Rows from block 4 of a small audio frame classifier, named by matrix and row number. Rows with one number belong to one channel. Each number is 128 + 32 x the weight over its row's rms, rounded and kept within 0 to 255. All counts start at 0. After the name is the row's rms in percent of the matrix's.
After each channel's rows are labels from the 100 clips, of 14976, where the channel reaches its highest value: "lies over" is the class under the peak. Only what is clearly more common there than usual is listed. The data: synthesized solo parts of chorales (CocoChorales). In brackets: how many of the 100.
# convs1: first pointwise conv (model.blocks.4.convs.1.weight, 240x240x1), inputs 0-119
# convs3: second pointwise conv (model.blocks.4.convs.3.weight, 240x240x1, transposed), outputs 0-119

convs1.74 105 [113 109  90  75 108  90 149 115 136 146  18 169 132 168 139 113 133 146 124 123 123 159 161 115 154 140 159 116  90 127 102 109 100 121 183 137 127  93  79 114  95 137 156 177 110  67 151 149 136 167 168 123 136 197 124 174 137 160  96 177 109 143  80 151 192 183 154 128 158 139 155 187 166  98 141  46  92 144 128 129 150 135 124 149 149 105 110 125 158  83 135  75 116 147  75 135 135 146 113 181 157 136 159 148 101 100 143 168 142 170 118 130 126 134 182 137  97 162 118  73]
convs3.74 095 [129 126 106 144 124 144 123 146 138 140  83 114 173 160 122 104 110  69 139 112 104 122 148 138 185 169 159 108 109 159 156 126 110 140  86 138 151 139 117 111 183 136 174 115  82  94 111 112 108 141 123 152  94  58 131 200 134  66 188 121 120 132 128  93 124 182 144 171 120 116 142 125  89 107  62 102 160 123 149 114 165 125 102 128 124 119 176  89 112 149 147 137  98 129  16 181  89 115  83  86  90  76 164 104 148 147 124  57 114 174 105 187 135 129 121  91 164 179 115  91]
lies over: D#4 (27)

convs1.185 110 [124 118  92  83 158 132  89 163 117 103 111 115 154 159 162 143 154 115 112 156 152 138  91 116 127 177  64 123 157 146 132 115 142 126 129 119 138 135 149 169 121 184 176 127  98 155 180 129 129 109 137  76 199  88 130 156 146 103 140 165 138 107 138 183 134 120 145 132 139 154 147  87 103 114 153 158 114 102 150 168 140 129 150 179 127  90 148 108 130 133 148 171 118 182 121 111  89  94 156 169 136 148 154 143 102 130 138 216 130  75 130 174 132 114  95 115 138 165  93 147]
convs3.185 109 [109 191 178  40 155 126 213 147 150  52 121 137 142 114 156 144 106 159 136  89  88 106 147 116 124 109 169 163 171 105 152  90 101 157 182 158  96 129 169 109  66 166 177 151 171  60 123 155 145 108 139  90 159  87 158 124 193 124  67 108 165 163 142  89 132 122 134 115 164 135 139 161  81 110 135 104 140 184 129 113 123 147 115 142 144 142 110 135 152 101 135 191 150 127 112  87 132 133 108 214 132 134 124 126 132 146 133 144  95 160 129 160  88 147 137 177 123 124 141 141]
lies over: F5 (26)

convs1.189 107 [ 99  57  83 116 139 140  93 129 130 124 134  93 165 191 124  91 188 126 128 109  83 134 137 117 163 220 105  97 153 150 107  94 103 119 191 123 109 106 148 138 162 156 173  92  51 156 140 147 111 118 189 178 179 151  94 207 147 179 139 142 138  98  80 130 101 138  96 103 190  94  85 131 150 139 118 100 116 136 140 145 132 115 144 183 121 117 140  85  96 129 150  95 136 192  87  93 145 168 142 191 130 160 129 154  71 154  82 163 176 180 158 106 137  97 127 103 148 171 141 135]
convs3.189 109 [147 131 126 205 153 138 119 128 137 172  82 102 150  78 131  81 140  55  93 113  72 155  84 181 166 185 150 115 109 161 151 123 103  94 134 147 130 188  77 109 126 167 133 163  78  92  64 123 151 182  99 174 116  65 153 204 137 134 130 157 115  62 121 166 159 147 137 179  61 121 112 147 104 113 114  76 122 107 144 132 118 125 106  69 141  96 162 136 110 169 137 125 138  88  92  97 145 118 122 111 137  97 150 125 105 128 147 124 154  99 109 154 120 136 122 132 166 183 102 147]
lies over: D#4 (58)

convs1.160 088 [112 196  95  59 155 131  66 144 176  86 135 148  96 160 104 103  77 124 167 158  73 131  73  92 131 200  77 100 152  88 180 130  76 153 147 179 153 125 114  75 148  97 126  98 118 167 129 109 180 165 125 169  68  85 119 164 141 103 112 166  98 163 137 115 177 128 117 165 157 133 150 172 124 139 104  64 150 144 111 118 118 148 138 182 141 114 151 151 157 144 129 101 131 158 169 147 144 104  88 123 116  57 136 107 109  49 178  68 122 120  92 131 123 122 164 179 148 159 128 169]
convs3.160 091 [117  85 162 143 142 109 119  98 131 184 139 120 170  79 140 147  61 150 110  70 164 110 111 142 125 159 117  68 105 166  83  56 102 160 131 102 103 157  97 101  94 123 136 180 121 123 155 130 134  97 153 133 199 113 172 171 126  94 114 142 128 128 137 127 152  98 137 121 126 134  93 133 143 101 131 163 114 114 124 117 136 106 137 176  30 115 132 141 117 138 141 134 152 144 159 100 100 114 176 164 141  36  83 125 135 224 152 209  88 137 110 148 158 109  85 153 141  88 113 139]
lies over: silence (47); D#5 (28)

convs1.93 111 [184 100 140 146 105 102 110 131 140 196 111 177 109  91 152 128 109 104  95 138 141  89 129 145 116 111 178 112 197 135 129 139 135 162 184 166 105 164  77 136 125 167 128 169 144 146  68 127 128  98 153 140  24 120  61 135 118 114  90 109 132 141 145 186 144  86 138 194 186 166  94 146 136 130 121  83 135 103 176 150 121 168 137 101 139 118 167 128 118  99 197 113 105 131 133 137 151  76 150 110  87 181 112 191 136 105 101 142 144 105 127 126 126 125 168 141 142 121 141  85]
convs3.93 107 [120 165 101 147  74  98 149  72 132  54 146 121 130 160  98 140 114 109  93 204 115 144 181 171 149 104 133  87 153 133 127  85 120 114 152 149 140 178 150 118 122 126 119 165 185 125 125 134 141 108 107 155 123 121 162  39 116 120 184 129 101 160 110 117 128 132 144 104 124  96 130  98 113 128  77 136 144  71 132  98 154 122 105 125 207 121 144 122  87  97 144 187 147 117  94 141 175 113 133 141 111  43 109 122 112 110  98 122 159 119 139 137 117 131 148 101 183 117 118 104]
lies over: G#3 (51); F5 (32)

convs1.133 096 [ 76 121 135 154 143  63 201 132  90 111 161 152 100  95 150 117 125  73 123 130  78 136 148 131 146 122 170 156 163 162 122 149 140 123 145  87 151 121 124 192 108  45 175 100 143 161 136  88 140 128 102 136  87 118 136 138 137 163 100 123 117  92 137 153 103 142 122  83  74 118  73  84  93 150 100 111  74 121 127 151 116 144 135  84 177 139 138  88 186  93 124 103 123  95 113 129 137 150 105 144 132 118  64 119 134 127 144 128  94 124 122 100 148 145  91  93 177 156  97 128]
convs3.133 104 [151 151 156 163  62 100 109 135 135 136 107 173 151 156 130 111 157 131 215 132  70 124 134 131 139 121 145  92 107 205 149 144 105  61  97 148 144 111 154 140 152  83 114 117 183 158  81 103 148 202 141 158  99 119  92 106 152 160 125 128 130 113 131 152 145 138 110  65 122 151 136 116 166 131 119 135 173 121 125 150 127 137  82 107 204 142 200  97 147 114  71 148 132 116 117 123 150 120 104 113 122 111 144 137 114  95 137 120 153 150 132 111 170 210 127  67  86 153 139 101]
lies over: G#3 (46)

convs1.100 113 [ 62 114 139 120 141 149 127  97 142 145  66 166 117 197 118 124 122 119  14 162  95 121  58 179 115  98 172 117 199 124 112 134 145 122 144 126 134  98 127 116  56 141 120 114 127 113 102 134  81 136 151  89 200  62 104 138 117 194 117 101 109 110 140 112 160 133 149 123 135 105  96 165 152 146  89 111 131 162  87 125 103 110  93  32  54 174 161 102 181  98 147  98 106 116 131  88 124 138  66 152 127 131  98 125 140 137  79 124 161 120 131 176 107 146 121 143 128 137  73 107]
convs3.100 121 [138 122 106 104 164 107  99 131 110 134 176  79 149  50 108 128 172 152  44 116 111 127 155 108 109  92 162 117 142 139 103 113 141 125 141 129 124 171 146 154  72 126 147  89 136  77 139 139 127 154 146 104 119 100 141 161 151 186 121 142 140 140 132 210 154 121 141 160 178 130 102 126  78 125 178 128 161 175 109 145 124  90  84  48 148 100 106  93 115 178 207 192 127 143 128  88 141 106 211 137 133 133 133 127  98 115 183 152 161 106  95 119 142  71  32 214 125  97 140 103]
lies over: silence (94)

convs1.137 101 [131 153 123 195 153  98 128 111  91 103 153 175 163 148 120 116  98 143 189 149  90 148 141 121 123 177 144 102  86 142 136  94 129  89  97 121 119  85 129  50 208 139 137 123 100 181 109 149  95  87 173 113 156 127 159 144 140 173 153 152 171 104 116 104  89 133  96 185 125 103 125 115 106 161  84 126  94  99 101 149 110 156 114 107 106 117 120 169 124 156 146 109  59 188  91 157 131 165  92 145  80 119 140 143 119 175 115 115 113 106 116 184 142  85 154 161 113  64  91  83]
convs3.137 105 [110  85  67 209 127 121  83 135  97 202 126 159 153 141 140 123 150 182 156 169 139  97 150 118 209 132 126 157 116  74 101  81 138  90 107 144 136 112 129 141 144 141  64 100 123 151 100 115 108  91  89 126 111 154 145 140  77 130 130 123 127 120 133 154 135 107 132 174  92 124 121 124 127 159 139 165  71 163 115 140 112 131 152 122 146 119  87 137 107 121 108  63 142 118 166 199 147 144  98  96 101 130 120 128 109  86  94  63 197 126 157 133 178 103 145 148  73 117 136 120]
lies over: A#4 (58)

convs1.183 082 [125 173 113 153  97 121 106 137 120 168 134  90 202 182 112 111 183 145 107 150 175 139  91 120 124 120 139 121 146 143  96 121 120 181 116 126 105  95  75 151  80 178 122 171 133 154 140 148 113 119 152 148 119 122 132  38 150 128 179  89 117 155 155 196 105 178 139 147 146 150  84 154 135 109 158 118 140 110 111  76 122 129 141 136 126 132 165 103 116 130  60 126 159 176  99 173 170 129 120  87 134 153 111 119 117 151 115 127  98  79 129 102  85 112 139  86 129 170 128 125]
convs3.183 077 [142 109 129 128 119 125  78 163 106 190 120  63 124 135 136 146 103  64 140 138 153 120 144 147 123 118  92 209 117 101 130 105 162 134 123 108 126  71 199 136 167  64 115 103  50 128 168 145 187 149  98 107 147  77 154 152 136 100 115 131 142 120 130 120 118 110 202  64 157 135 127 127 141  91 140  68 113 132 103 118  98 131 162 112  94 114 107 127 129 117 122 119  96 138 184  88 146 152 131  58 143  81 130 135 108 131 104 107 158 145 120  88  79 170 166 140 133  93 135 134]
lies over: silence (30)

convs1.216 106 [150  82 101 125 129 155 129 142 117 200 113 124 128 133 145 164 137  81  23 142 105  86  96 122 133  92 171 141 115 138 129 170 154  95 122 146 110 135 152 136  66 130 133 106 123  63 132 166 131 112 119 155  96 112 128 160 185 132 105  39 115  72 194 164  94  82 105 125 126 101 120 107 158 119 109 126 117 189 156 133  57  92 141 171 116 175  93  94 114 103 144 105  89 158  94 142  95 109  96  52 174 113 130 146  56 140  72 150 144 105 132 105  97  50 112 107  84 107 146 133]
convs3.216 098 [ 91  81 107  91 113 137 161 159 105  78  88  95 102  84 175 142 148 150 173  82 126 140 149 182 179 122 135 153 147  76 153  91 180 155 110 137 113 120 128 155 172 135 144 144 142 182 129 101  69  72 149 164 113 137 115 103 134  88 125 124 152 140 100 118 107 125 122 171  66 131 140 107 129 120 149 141 146 105  77  92  75 109 113 133 141 110 117 135 184 154 111 154 157 133 135 167 125 160 164  96 148 155 143 139 105 126 145 173  84 112 128 163 162  63  96 137  80  74 127 155]
lies over: silence (55); B4 (33)

convs1.149 093 [117 152 136 104  74 138 141 133 135 102 107 159  82 149 129 141 124 128 131 115 203 145 171 167 183 117 117 148 138 102 108  76 173 145 118 166 117 116 138 173  87 113 117 161 103 134 146 156 210 201 163 113 149  92  90 101 111 115  90 128 111 180 157 165  85  97 134 103 144 126 120 127 119 148  86  68 134 173  72 143 125 128  52 135 117  99 139 144 118 167 176 177 102  93 175 173 185  81 103 101  87 132 133 163 148  72 139 235 171 115 100  86 149 147 117 178  99 142 163 105]
convs3.149 097 [135 174 132  88 139 110 149 129 173 139 127 153 110 136 143  96 147 120 129 128 173 181 166 131 169 141 134  95 118 199 133 252 161 128 123 172 139 107 135 150  98 105 131 108 134 147 148 127 153 174 154 109 188 124  65 129 135 120 100 138 126 158 107  81 114  76 138 148 125 129 158 158 117 169 165 113 154  90 113 156  88  95  92 141 204  67 165  73 121  90 122 152 122 147  87  81 100 132 154  83 178  88 131 139 107  48 117 128 118 122 111 116 143  28  76  80 110 136 116 108]
lies over: G#3 (31)

convs1.199 110 [214 114 158 171 121 126 126 111 176 148 170 136 114  78 110  81 158  84 109  70 212 101 108 107 117  60  64 129 155 124 133 130 162 104 128 127 165 134 196 140 131 118 106 157 136  72 121  94 105 105 101 204  51 148 128 146  95 113 151 130  98 137 120 114 151 138 114 167 143 128 144 157 112 146 158 178 154  51 186 112 117 132  87 118 190 114 102 129 132  89 106 137 167  80 152 152 170 143 134 158 119 118 118 119 150 125 179 104 182 161 127 137 124 126  84 170 177  83 142 144]
convs3.199 113 [ 76 157 145 127  71 139 130 133 150 140 105 175  35 207 124 129  42  88 107  89  97  93  89 119 151  85 133  81 156 118 127  34 106  88 101 189 112 179 123 103 126 149 152 101  96 140 102  81 102 105 107 123 108 168 141  81  78 155 128 113 114 126 111 128 114 124 109  81  88 123 166 140 146 115 118 113 132  99 185 163 171 142 143 145 117 115 136  87 101  97  81 153 113 112 152 143 138 152 113 137  84 191  97 112 141 182 125 149 107  92 163 113 119 144 143 156 115 160 116 141]
lies over: A#3 (46)

convs1.228 106 [142 137  95 116 152 177 145 133  54 132  99 164 153 151 127 167 143 131  98 135 130  81 118  96 187 120 121  92 117 160 106 139 127 107  99 150 120 148 181  87 132 102  99 100 149 103 146 160 166 150 106  68 149 127 100  96  73 192 108 132  62 223 147 118 161 110 100 129 163  71  83 121 158  92 133  86  95 131  63 111  58 141 123 126 153 148  95 161 170 122  95  99 122  86 117 158 105 150 112  62 149 117 108 134 170  84  39 127 179 140 137 113  77 163 126 107 129 156 135 135]
convs3.228 115 [156 130 122 133 108 140 151 124 107 124  76 162 128  98 128  93 126 145 188 173 113 133 166 176 211 126  95 130 161 160 109  89 161 147 139 133 149  87 101 143 131 171 142 135 132 117 180 111 109  44  12 155 139 126 111 170 146  85 159 107  81 202 117 137 178 168 124 170 121 119 152 133 115 113 116 170 108 148 125  92 146 132 111  69 106 151 149  96 172  59 144 152  81 148 143 173 111 123 129  79 160 139 152 124 119 146  98 137 125 128 129 171 120  95 156  81 144 147 123 109]
lies over: D#4 (51)

convs1.107 097 [195 142 145 166 165 133 126  77 163 166 129  89 190  87  86  90  96 126  86 110 136 144 125 188  79  90 141 119 154 167 120 123 162 137 161 129 138 108 101  89 144 133 108 146  71 154 129  86 165  94 139  74 115 156 119  98 108 132 104 147 115 139 103  71 120 117 172 153 111 191 161 163 143  70 132 118 119  91 120 181 116 134  66 155  71  82 175 148  86  87 171 212 176 130 132 110  73 128 136 175  59 124 145 194 185 147 240 134 108  89 144 168 157 154 185 119  88 148 130 108]
convs3.107 098 [124  87 156 123 141 120 102 152  92 148 105 165 160 124 124 130  95 121 124  81  81 115 143 166 183  76 136 135  97 160 133 108 121 133 120  59 154  83 150  95  76 132 144 127 170  99 114 132 118 160 131  99 123 160 112 190  80 166 113 167 142 169 119 203 155 126 161 138  62  86 116  99  82  91 150 132 125 108 127  41 152 125 122 107  69 202 122 166  84 151 133 124 136 119 161  89  99 101 163 151 130 123 167 113 142 118 131 121 152 132 154 144 108 101  64 136 206 186 122 120]
lies over: E4 (37)

convs1.114 106 [172 103 163 121 143 148 125 149 170 117 145 217 141  93 140 115 154  95 123 140 146 184 142  96 127 142 127 106 100 154 102 102 151 125 132 114  95 128  79 132 154 136 182  97 155 108 100 180 144 106  59 164 171 144 155 104 138 153 124 139 147 122 131 125 111 113 122  87 133 113  60 102 120 118  73 188 135 129 118 146 114 119 143 115 154 121  91 147  68 140 105  96 130 168  82 163 105  91  95 116 135 174 127 155 105 181 176  54  82  80 173 105 134 166 151 135 104  97  87  88]
convs3.114 104 [112 142 119 162 143 150 146 130  86 146 105  85 147 114 166 143 189 151 163  82  75 162 161  92 198 114 150 145 127  77 123 183 174  73  98 119 161 128  81 123  96 105 143 175 122 135 157 130 100 100 111 176 207 119 174 116  96 120  69 138 103 148 152  69  79 131 144 162 115 115 131  96 156 165 143 141  97 126 122  88  91 164 187 145 178 172  79 126  85 116 121 172 156 138 201 124 152 127 125 131 142 147 144 139 138 155 129 153 178 130 133 149 140  90 135 151 127  95 144 159]
lies over: E4 (35)

convs1.108 111 [132 107 130 102 169 157  79  71 159 146 109 129 178 151 135 132 138 139 148 195  96 175 171 147 127 131 143 120 141 116 106  73 161 114  99 112 125 174  81 136 134  81  65 112 103 131 151 141 136 113 176 156 125  81 160 169 148 119 177 110 100 109 155  94  96 122  91 164 115 127  90  95 134 100  76 123 157 118 121 156 123  76 103 136 138 130 109 140  80 109  86 148 108 153 112 147 102 126 225 124 153 171 157 146  86 147 112 118  92 164  85 115 140 168 182 106 131 134 120 130]
convs3.108 106 [134 131  97 109 110 132 103  94 153 129 140 130  94 116 111 100 126 133  58 200 150 122 110  81 104  98 124  44 132  51 101 187 125 159 161  97 112 151  45 122  50  85  76 152 105  50 177 144 167 152  98 114 216 146 113 199 139 100 160 133 185 101 145 103 135  87  91 127 143 123 134 149 135 163  87 141 112  75 159 138 148 120 126 123 148 147 129 108 103  65 153 102  89 102 159  98 144 136 172 103 149 114 120  93 117 141 111 137 189  65  84 110 133 190  48 126 123 121 113 132]
lies over: G#3 (37); C4 (27)

convs1.76 101 [149 169 121 128 110 122 133 129 117  70 134 126 122 153  59 152 132 129  71 121 206 126 156 166 154 105 142 149 117 147 164 151 101 134 104 193 179 134 114 151 126 152 142  87  79 134 144 139  82 149 129  98 207 178 116  87 151 151  88 174 183 157  94  91  65 145 133 173  84 156 184 135 154 119 197 107 172 123  96 104 127 187  94 122 156  77 177 154 122 158 126  67 107 188 137 180 112 167 138 167 131 125  73 139 120 198 141 231 145 170 167 120 168  94 133 120 116  82 140 136]
convs3.76 097 [ 97 168 131 129 114 156 155 127 125 105 111 166  98 158 116 169 137 157 126 127 122  99 131 131 105 104 151 124 161  55 135 100 161 106 162 133 143  50 171 105  84 163 114 118 163 143  95 192 185 107 126 122  76 153  75 122 127 138 112 132 141  95 136 141 113 154 116 129 115 123 126 121  62  69 106 122  99 139 148 125 170 120 138  94 135 130 135 176 137 130 142 144 137 140  81 128 153 116 138 147  95 182 102 129 142 146 129  97  80 136 124 148  68 116 100 160 153  40 150 115]
lies over: A#3 (36)

convs1.179 104 [112  90 125  97 113  58 183 140  88 150 101 119  82 156 158 147 123 159  56 179  94 106 191 121 150 145 144 164 124 141 141 101 141 117 149 140 155 171 178 164 129 109 188 136 159 101 169 137  99 165 138 136 158 154  87 167 107 140 153  68 124 148 128 113 144 129 138 109 145  64  97  94  72 119 129  95 130 156 121 136 136  95 130  92 122 119 153 167 143 124 126 105 131 110 153  95  78  92  77 148 145 141 120  83 104  79  94 143 179 103 151 170 153 194 147  74  73 166 140 139]
convs3.179 108 [101 136 118 149 165  68 135  87  90 106 144 164  92  79 142 135  78 178  52 159 213  98 117 148  91 175  71 124 110 129  99 164 176 133 116  87 149 121 162 139 128 140 121 124 146 145 143 133 110  86 166 128 150  84  84 143 123 131 102 114 141 112 153 162 129 108 146 122 162 103 117 134 127 169 141  73 130 126 113 125 133 103 130  97 178 160 121 129 116 185 176 112 128 122 156 140 118 109 179  56 149 129 141 121 108 107 104 170 196 125 121  98 104  68 126 169 127 141 148 145]
lies over: silence (99)

convs1.214 103 [133 146 200 168 136 113 141 127 136 114 139  72 161 135 167 100 137 102  70 180  24 115 120 150  86  73 123 121 114 173 116 127 130 119 139 223 176 137 126 101 111 112 114 174 125  84 164 147  93  93  93 131 155 158 100 187 197 165 107 160 115 123 109 113 204  74 126 119 150 112 142 114 139 110 169  97  75  70 184 120 112 161 196  97 135 130  98 124 138 127 119 120 114 135 122 127  88 130 113 135 158 130 133 127 143 133 123 115 163 120 152 113 117 103 147 114 127 135  53 131]
convs3.214 094 [130 111  80 131 219 112 131 156 106  57 166 115 117 113 142 111 164 151 140 164 149 132 101 139 148 131  94 114 147 163 116  65 131  91 155 108 134  83 135 139 146  93 119 126 163 155 102 133 154 215 116 117 101  99 111 142 170 151 139 136 111  71  92  98 227 114 142 119 189 123 117 144 113 106 145 122 214 150  98 104 136 113 117  97 117 171 140 154 133 141 158  95 143 163 138 132 177 120 190 132 153 147 136 142  91 132 100 119 142  97 123 213 130 144  94  98 133 111 138 128]
lies over: A#4 (25)

convs1.195 104 [102 152  93 109 159 151 126 120  95 131 116  78 116 152 102  91 137 112  95 111 130 155 118 151 140 167 102 172 109  45 100 137 102 111  88 174 108 151 130 162  98 109 135 166 157 175 115  97  81 137 168 106 119 127  84 106  92 133 174 155  92 129  62 119 212 249 148 172 144 134 138  76 134 113 141  99 126 160 154 191 159 119  79 153  93 101 134 139 139 103 170 154 155 112 164 114 142 122 146 156 160 162 169 153 121 122  71 168 164 107 138 114 129 145 170 126 174 156 128  61]
convs3.195 102 [161 114 117 110 128 121  42 153 130 162 168 111 147 186 110  99  82  88 164 175 166 127 100 139  28 136 161  79 160 162 167 163  90  88 138 187 131 109 180 162 154 119  90 101 118 154  93 121 105 148 136 149  97 126 119 102 110 122 129 147 136 133 152 146 164 130 227 137  75 112 136 102 127 113 103 150 160  95 120 102 157 122 111  68 109 136  97 128 156 137 149 154 141 122 120 142 129 145 108 118 152 115 136 116 118 109 136  37  96 106 129 134 175 150 102 122 106 120 135 136]
lies over: silence (59)

convs1.188 099 [113 111 143 141 118 119  87 118 129  88 161 124 102 109 130 117  84  61 129 101 155 142 149 101 100 175 151 168 111 123 106 201 169 126 136 126 136 157 118 111 139 170 109 130 153 102 196  81 178 118  94 168 148 116 187 116  92 135 143  70 137   0 131 132  98 100 104 169 116 143 140  85 163 149 142 150 186 175  99 107 112 145  93 191  98 156 125 127 150 143 139 135 127 137 152  60 104  80  52 110 123 119 168 168  97 166 109 117 160  96 116  87 105 106 127 137 146 108 113 182]
convs3.188 102 [ 92  96 118 126 121 166 112 146 127 105 176 107 124 105 147  47 124 150 109 153  91 141 115  34 117  70 111 185 140 173 112  59 140 110 137  99 122 169  83 153 143 163  78  98  94  95 150 148 112 119 105 140 146 180 119  76  91 139 111 143 142 195 106 186 136 108 103 110 134  90  93 110 196 128 189 132 122  97 104 118 204 133 109  92  95 105 145 124 131 102 125 135 157 121 121 149 119 117 186 107 177 176  71 137 156 133 137 148 127  83 149 123 142 134 160 163 142 142 138 134]
lies over: D5 (42); D4 (31)

convs1.165 096 [142  93 121 161 150 116  80 104 179 150 135 186 140 117  86  96  91 157 116 114 143 121 122 107  90  87 152  75 165  76 193 140 165 159 141 195 155 131 125 163 147 162 105 172 161 123 177 151  74 163 162  97  89 112 120 192 128  95  81 105 127 181  97  73  76 122  65 206 128 128 107  80  95 120 106  78 155 177 108 145 174  88 137  69 138 131 141 117 182 150 189  96 131 148 178 145 194 179 114 149 131 126 103 131 137 210 106 183 143 111 138  94 136 129 154 145  60  85 123 105]
convs3.165 093 [123 112 107  87 148 128  82  90 125 177 102 118 136 202 126 143  64 112 173 123 144 137 149 136  81 108 101  73  99 189 117 153 120 133 115 130 121 106 132 138 161 149  73 112 133 176 136 108 101 101 156 153  96 182 131 116 147 126 181 109 119 156  88 123 104  58 152   0 118 151 122 150 173 159 107 169 146 128 121 164  87 124 144 116 116 144 131  65 131 137  96 147  93 134 168 166 137 157 170  54  91 128  97 121 114  71 137 159 187  88 139 134  97 175  98  70 131 119 132 136]
lies over: G#3 (45); silence (30)

convs1.171 103 [149  74 167 118 121 102 107  77 171 112 158 137  65 139 153 138 157 167 183 116 111 161 182 123 121 136 150 126 128 118 154 141 102 109 180 129 107  83 193 124  97  98 103 157  88 140 128 134 140 166 154 202 142 149 127 141  70 161 114 166 128  90  87  95 159 112  85  96 190 170 119  87 108 195 128 107 124 178 127 178 159  96 150 110  77 120 102 116 197 178 120  81 111 117 117  93 167 157  74 135 106 147 164  99 123 158 157 100  81 116 107  75 142 133 115  97 172 166 139 164]
convs3.171 104 [131 100 192 133 132 145  99  70 130 152 186 177 152 163 104 167 106 154 136 110 136 137 142  92 109  88 145  97 133 185  83 162 104  92 115 139 137 191  81 131 163 109  81 131 140 145 138 116 178 132 151 154 130  87  97  98 152 136 130 124 171 112 164 116 153 130 124  64 103 135 133  85 139 113 115  78  83 119 121 132 141 128 167 121 147 119 133 116 170 157 169 192  99 127 121 119  79 103  62  71  59 133 134 124 120  85 129  56 126 158 141  35 134 223 177  97 133 104 139 107]
lies over: D5 (66)

convs1.162 099 [174 154 125 135 166 134 121  75 174 140 139  69 130 103  94  90 165 133 154 125 144 126 124 176 145 118  76  65 146 146 139 147 122 113 147 157 163  93 246 140 116 185 153 148 122 117 134 174 163  96 132 159 182  96 137 123 125 118 113 130 114 114 142 165 184 135 108 156 158 168 121  67 148  91 103 107 120 162 108 154  93 123 131 163 153   7 107 118 101 149 101 166 190 123 158 144 180 171  80  68 115 121 194 151 153  78 121 148 155 101 139 129 101  94 142 100 127 136 133 107]
convs3.162 099 [166 158  96 121  95 130 140 145 123 133 167 150 128 101 154  62 140  84  96  70 115 137 100 113 169 111 157  86  55  65 157 113 136 130 110 121 110 124  64 137 179 158 140  97 130 155  85 148 169 167 191 131 159 102  65 150 107 134 146  98 138  80 119 164 138 111 150 149 102  91 126 116 104 146 120 141 104  71 158 178 149 131 164  94  80 111 121  86  88 150 149 192 192 114  50 199 113 137 111 163 165 110 151 121 114 187 111 118 106  77 130 115 113 119 144  82 127 147 134 100]
lies over: D#4 (37)

convs1.167 100 [154 103 103 184 192 143  92  64 112 102  91 118 173 113  85 142 134 132 122  86  79 127 111 101  93 108 138  91 131 175 144 127 117 168 104 169 137 116 131 149 159 195  82 124 135 127 148 142 129 139 165  69 141 155 144 153 127 155  82 122 136 156  85 157 147  86 134 154 136 110  96  83 165 155 117 112 154 139 162 154 119 128 121 133  74 143 143  64 216 126 178 144 164 124 174  74  90 105 142 174 105 151 143 201 153 183  98 149  60  96 137 176 145 155 138 128 128 134 127 152]
convs3.167 106 [142 128  89 110 141 112  91 151 132 190 161  75  89 117 155 159 153  86 161 140 122 129 164 125 130 144 160 157 166 135 124 120 169 130 105 146 149 163 122 132 154 159 162 151 119  91 100 110 121  65 100 157 113 138  80  87 147  39 128 151 119  89 149 104 103 142 121 145 184 171 148 141  87 140 152 130 129 138 128  75  64 131  94 151 147 176  75 128 181 113 176 115 168 113 145  25 154 181 127 143 144 113 156 112 117 124 117 102  38 125 147 152 176 160 103 125  56 108 144 176]
lies over: silence (40)

convs1.220 097 [170 129  79 159  90 131 130  89  77 118 171 194 128  93 126 131 169  89 119 117 157 147 102 153 118 111  90  76 122  92 120 186 115 139 111  48  84 137 215 182 191 128 175 160 109 164 112  99 119  82 140 105 114 138  70  82 171  74 139  91 181 144 147 182 156 184 133 159 188  94  87  90 141 118 119 145 108 162 127 132  73 112 111 178 150 137 146 110 153  75 204 138 124 125 133 128 127 120 168 109 131  84 152 101  68  58 135 131 117 137  82 152  80 111 137 109 119 108  87 177]
convs3.220 094 [153 119 107 107  48 112 149 104 133 170 157 148 172 140 137  57 131 112 109 143 127 162 123 140 151 126 160 121 133 131 144  68 108 136  83 105 118 182 120 150  94 137 126 125 133 185 133 115  72 152 146 130 116 164 132 155  97 181 127 137 149  97 117 214 105 151 172  95  96 137 161 106 104 107  99 163 100  59 152 147  76 123 137  45 116 145 158 104  76 128 133 164 134 143 150 129 147 144 131  95 130 182 118 113 124 160 109  57  82 101 126  99 116  84  78 148  91 134 147 128]
lies over: E4 (33)

convs1.200 084 [167  80 157 146 163 131 138 144 177 151 144 120 145 151 105 148 146 140 129 135 140 126  96 117 109 212 176 120  65 153 153 128 179  98 140 101 144 148 125 161 158  87 126 146  70 122 116 149 181 170 147  81 115 112 125 137 103 107 141 185  64 102 130 112  76 153 116 166 153 105 145 151  91 125 106 125 107 169 112 107 124 109  81  51 116  63 123 123 191 122  99 192  48 181 175 151  98 148 149 146 115 167  95 176  85 163 112 142 111 149 101 115 124 191 185 139  64  96 152 108]
convs3.200 083 [171 104 157  87 113 117 162  79 156 188 116  99  94 183 143 160 142 134 154 103 135 127 145  93  93 113 173 102 126 148 143 182 109 158 149 136  82  35 145 141  64  64 147 145  82 132 144 145 166  97 231 130  95 229  89 190 154 147  49 117  98  94  90 116 137  80 106 110 136 153 114 154 148 113 170 133 121 107 118 181 160 156 125 130 122 133 142  95 153 105  74 119  83 134 144 124 122 156 146 104 126 141 168 120 121 148 118 132 120 117 131  62 202 198 106 207  67 113 126 109]
lies over: F5 (26)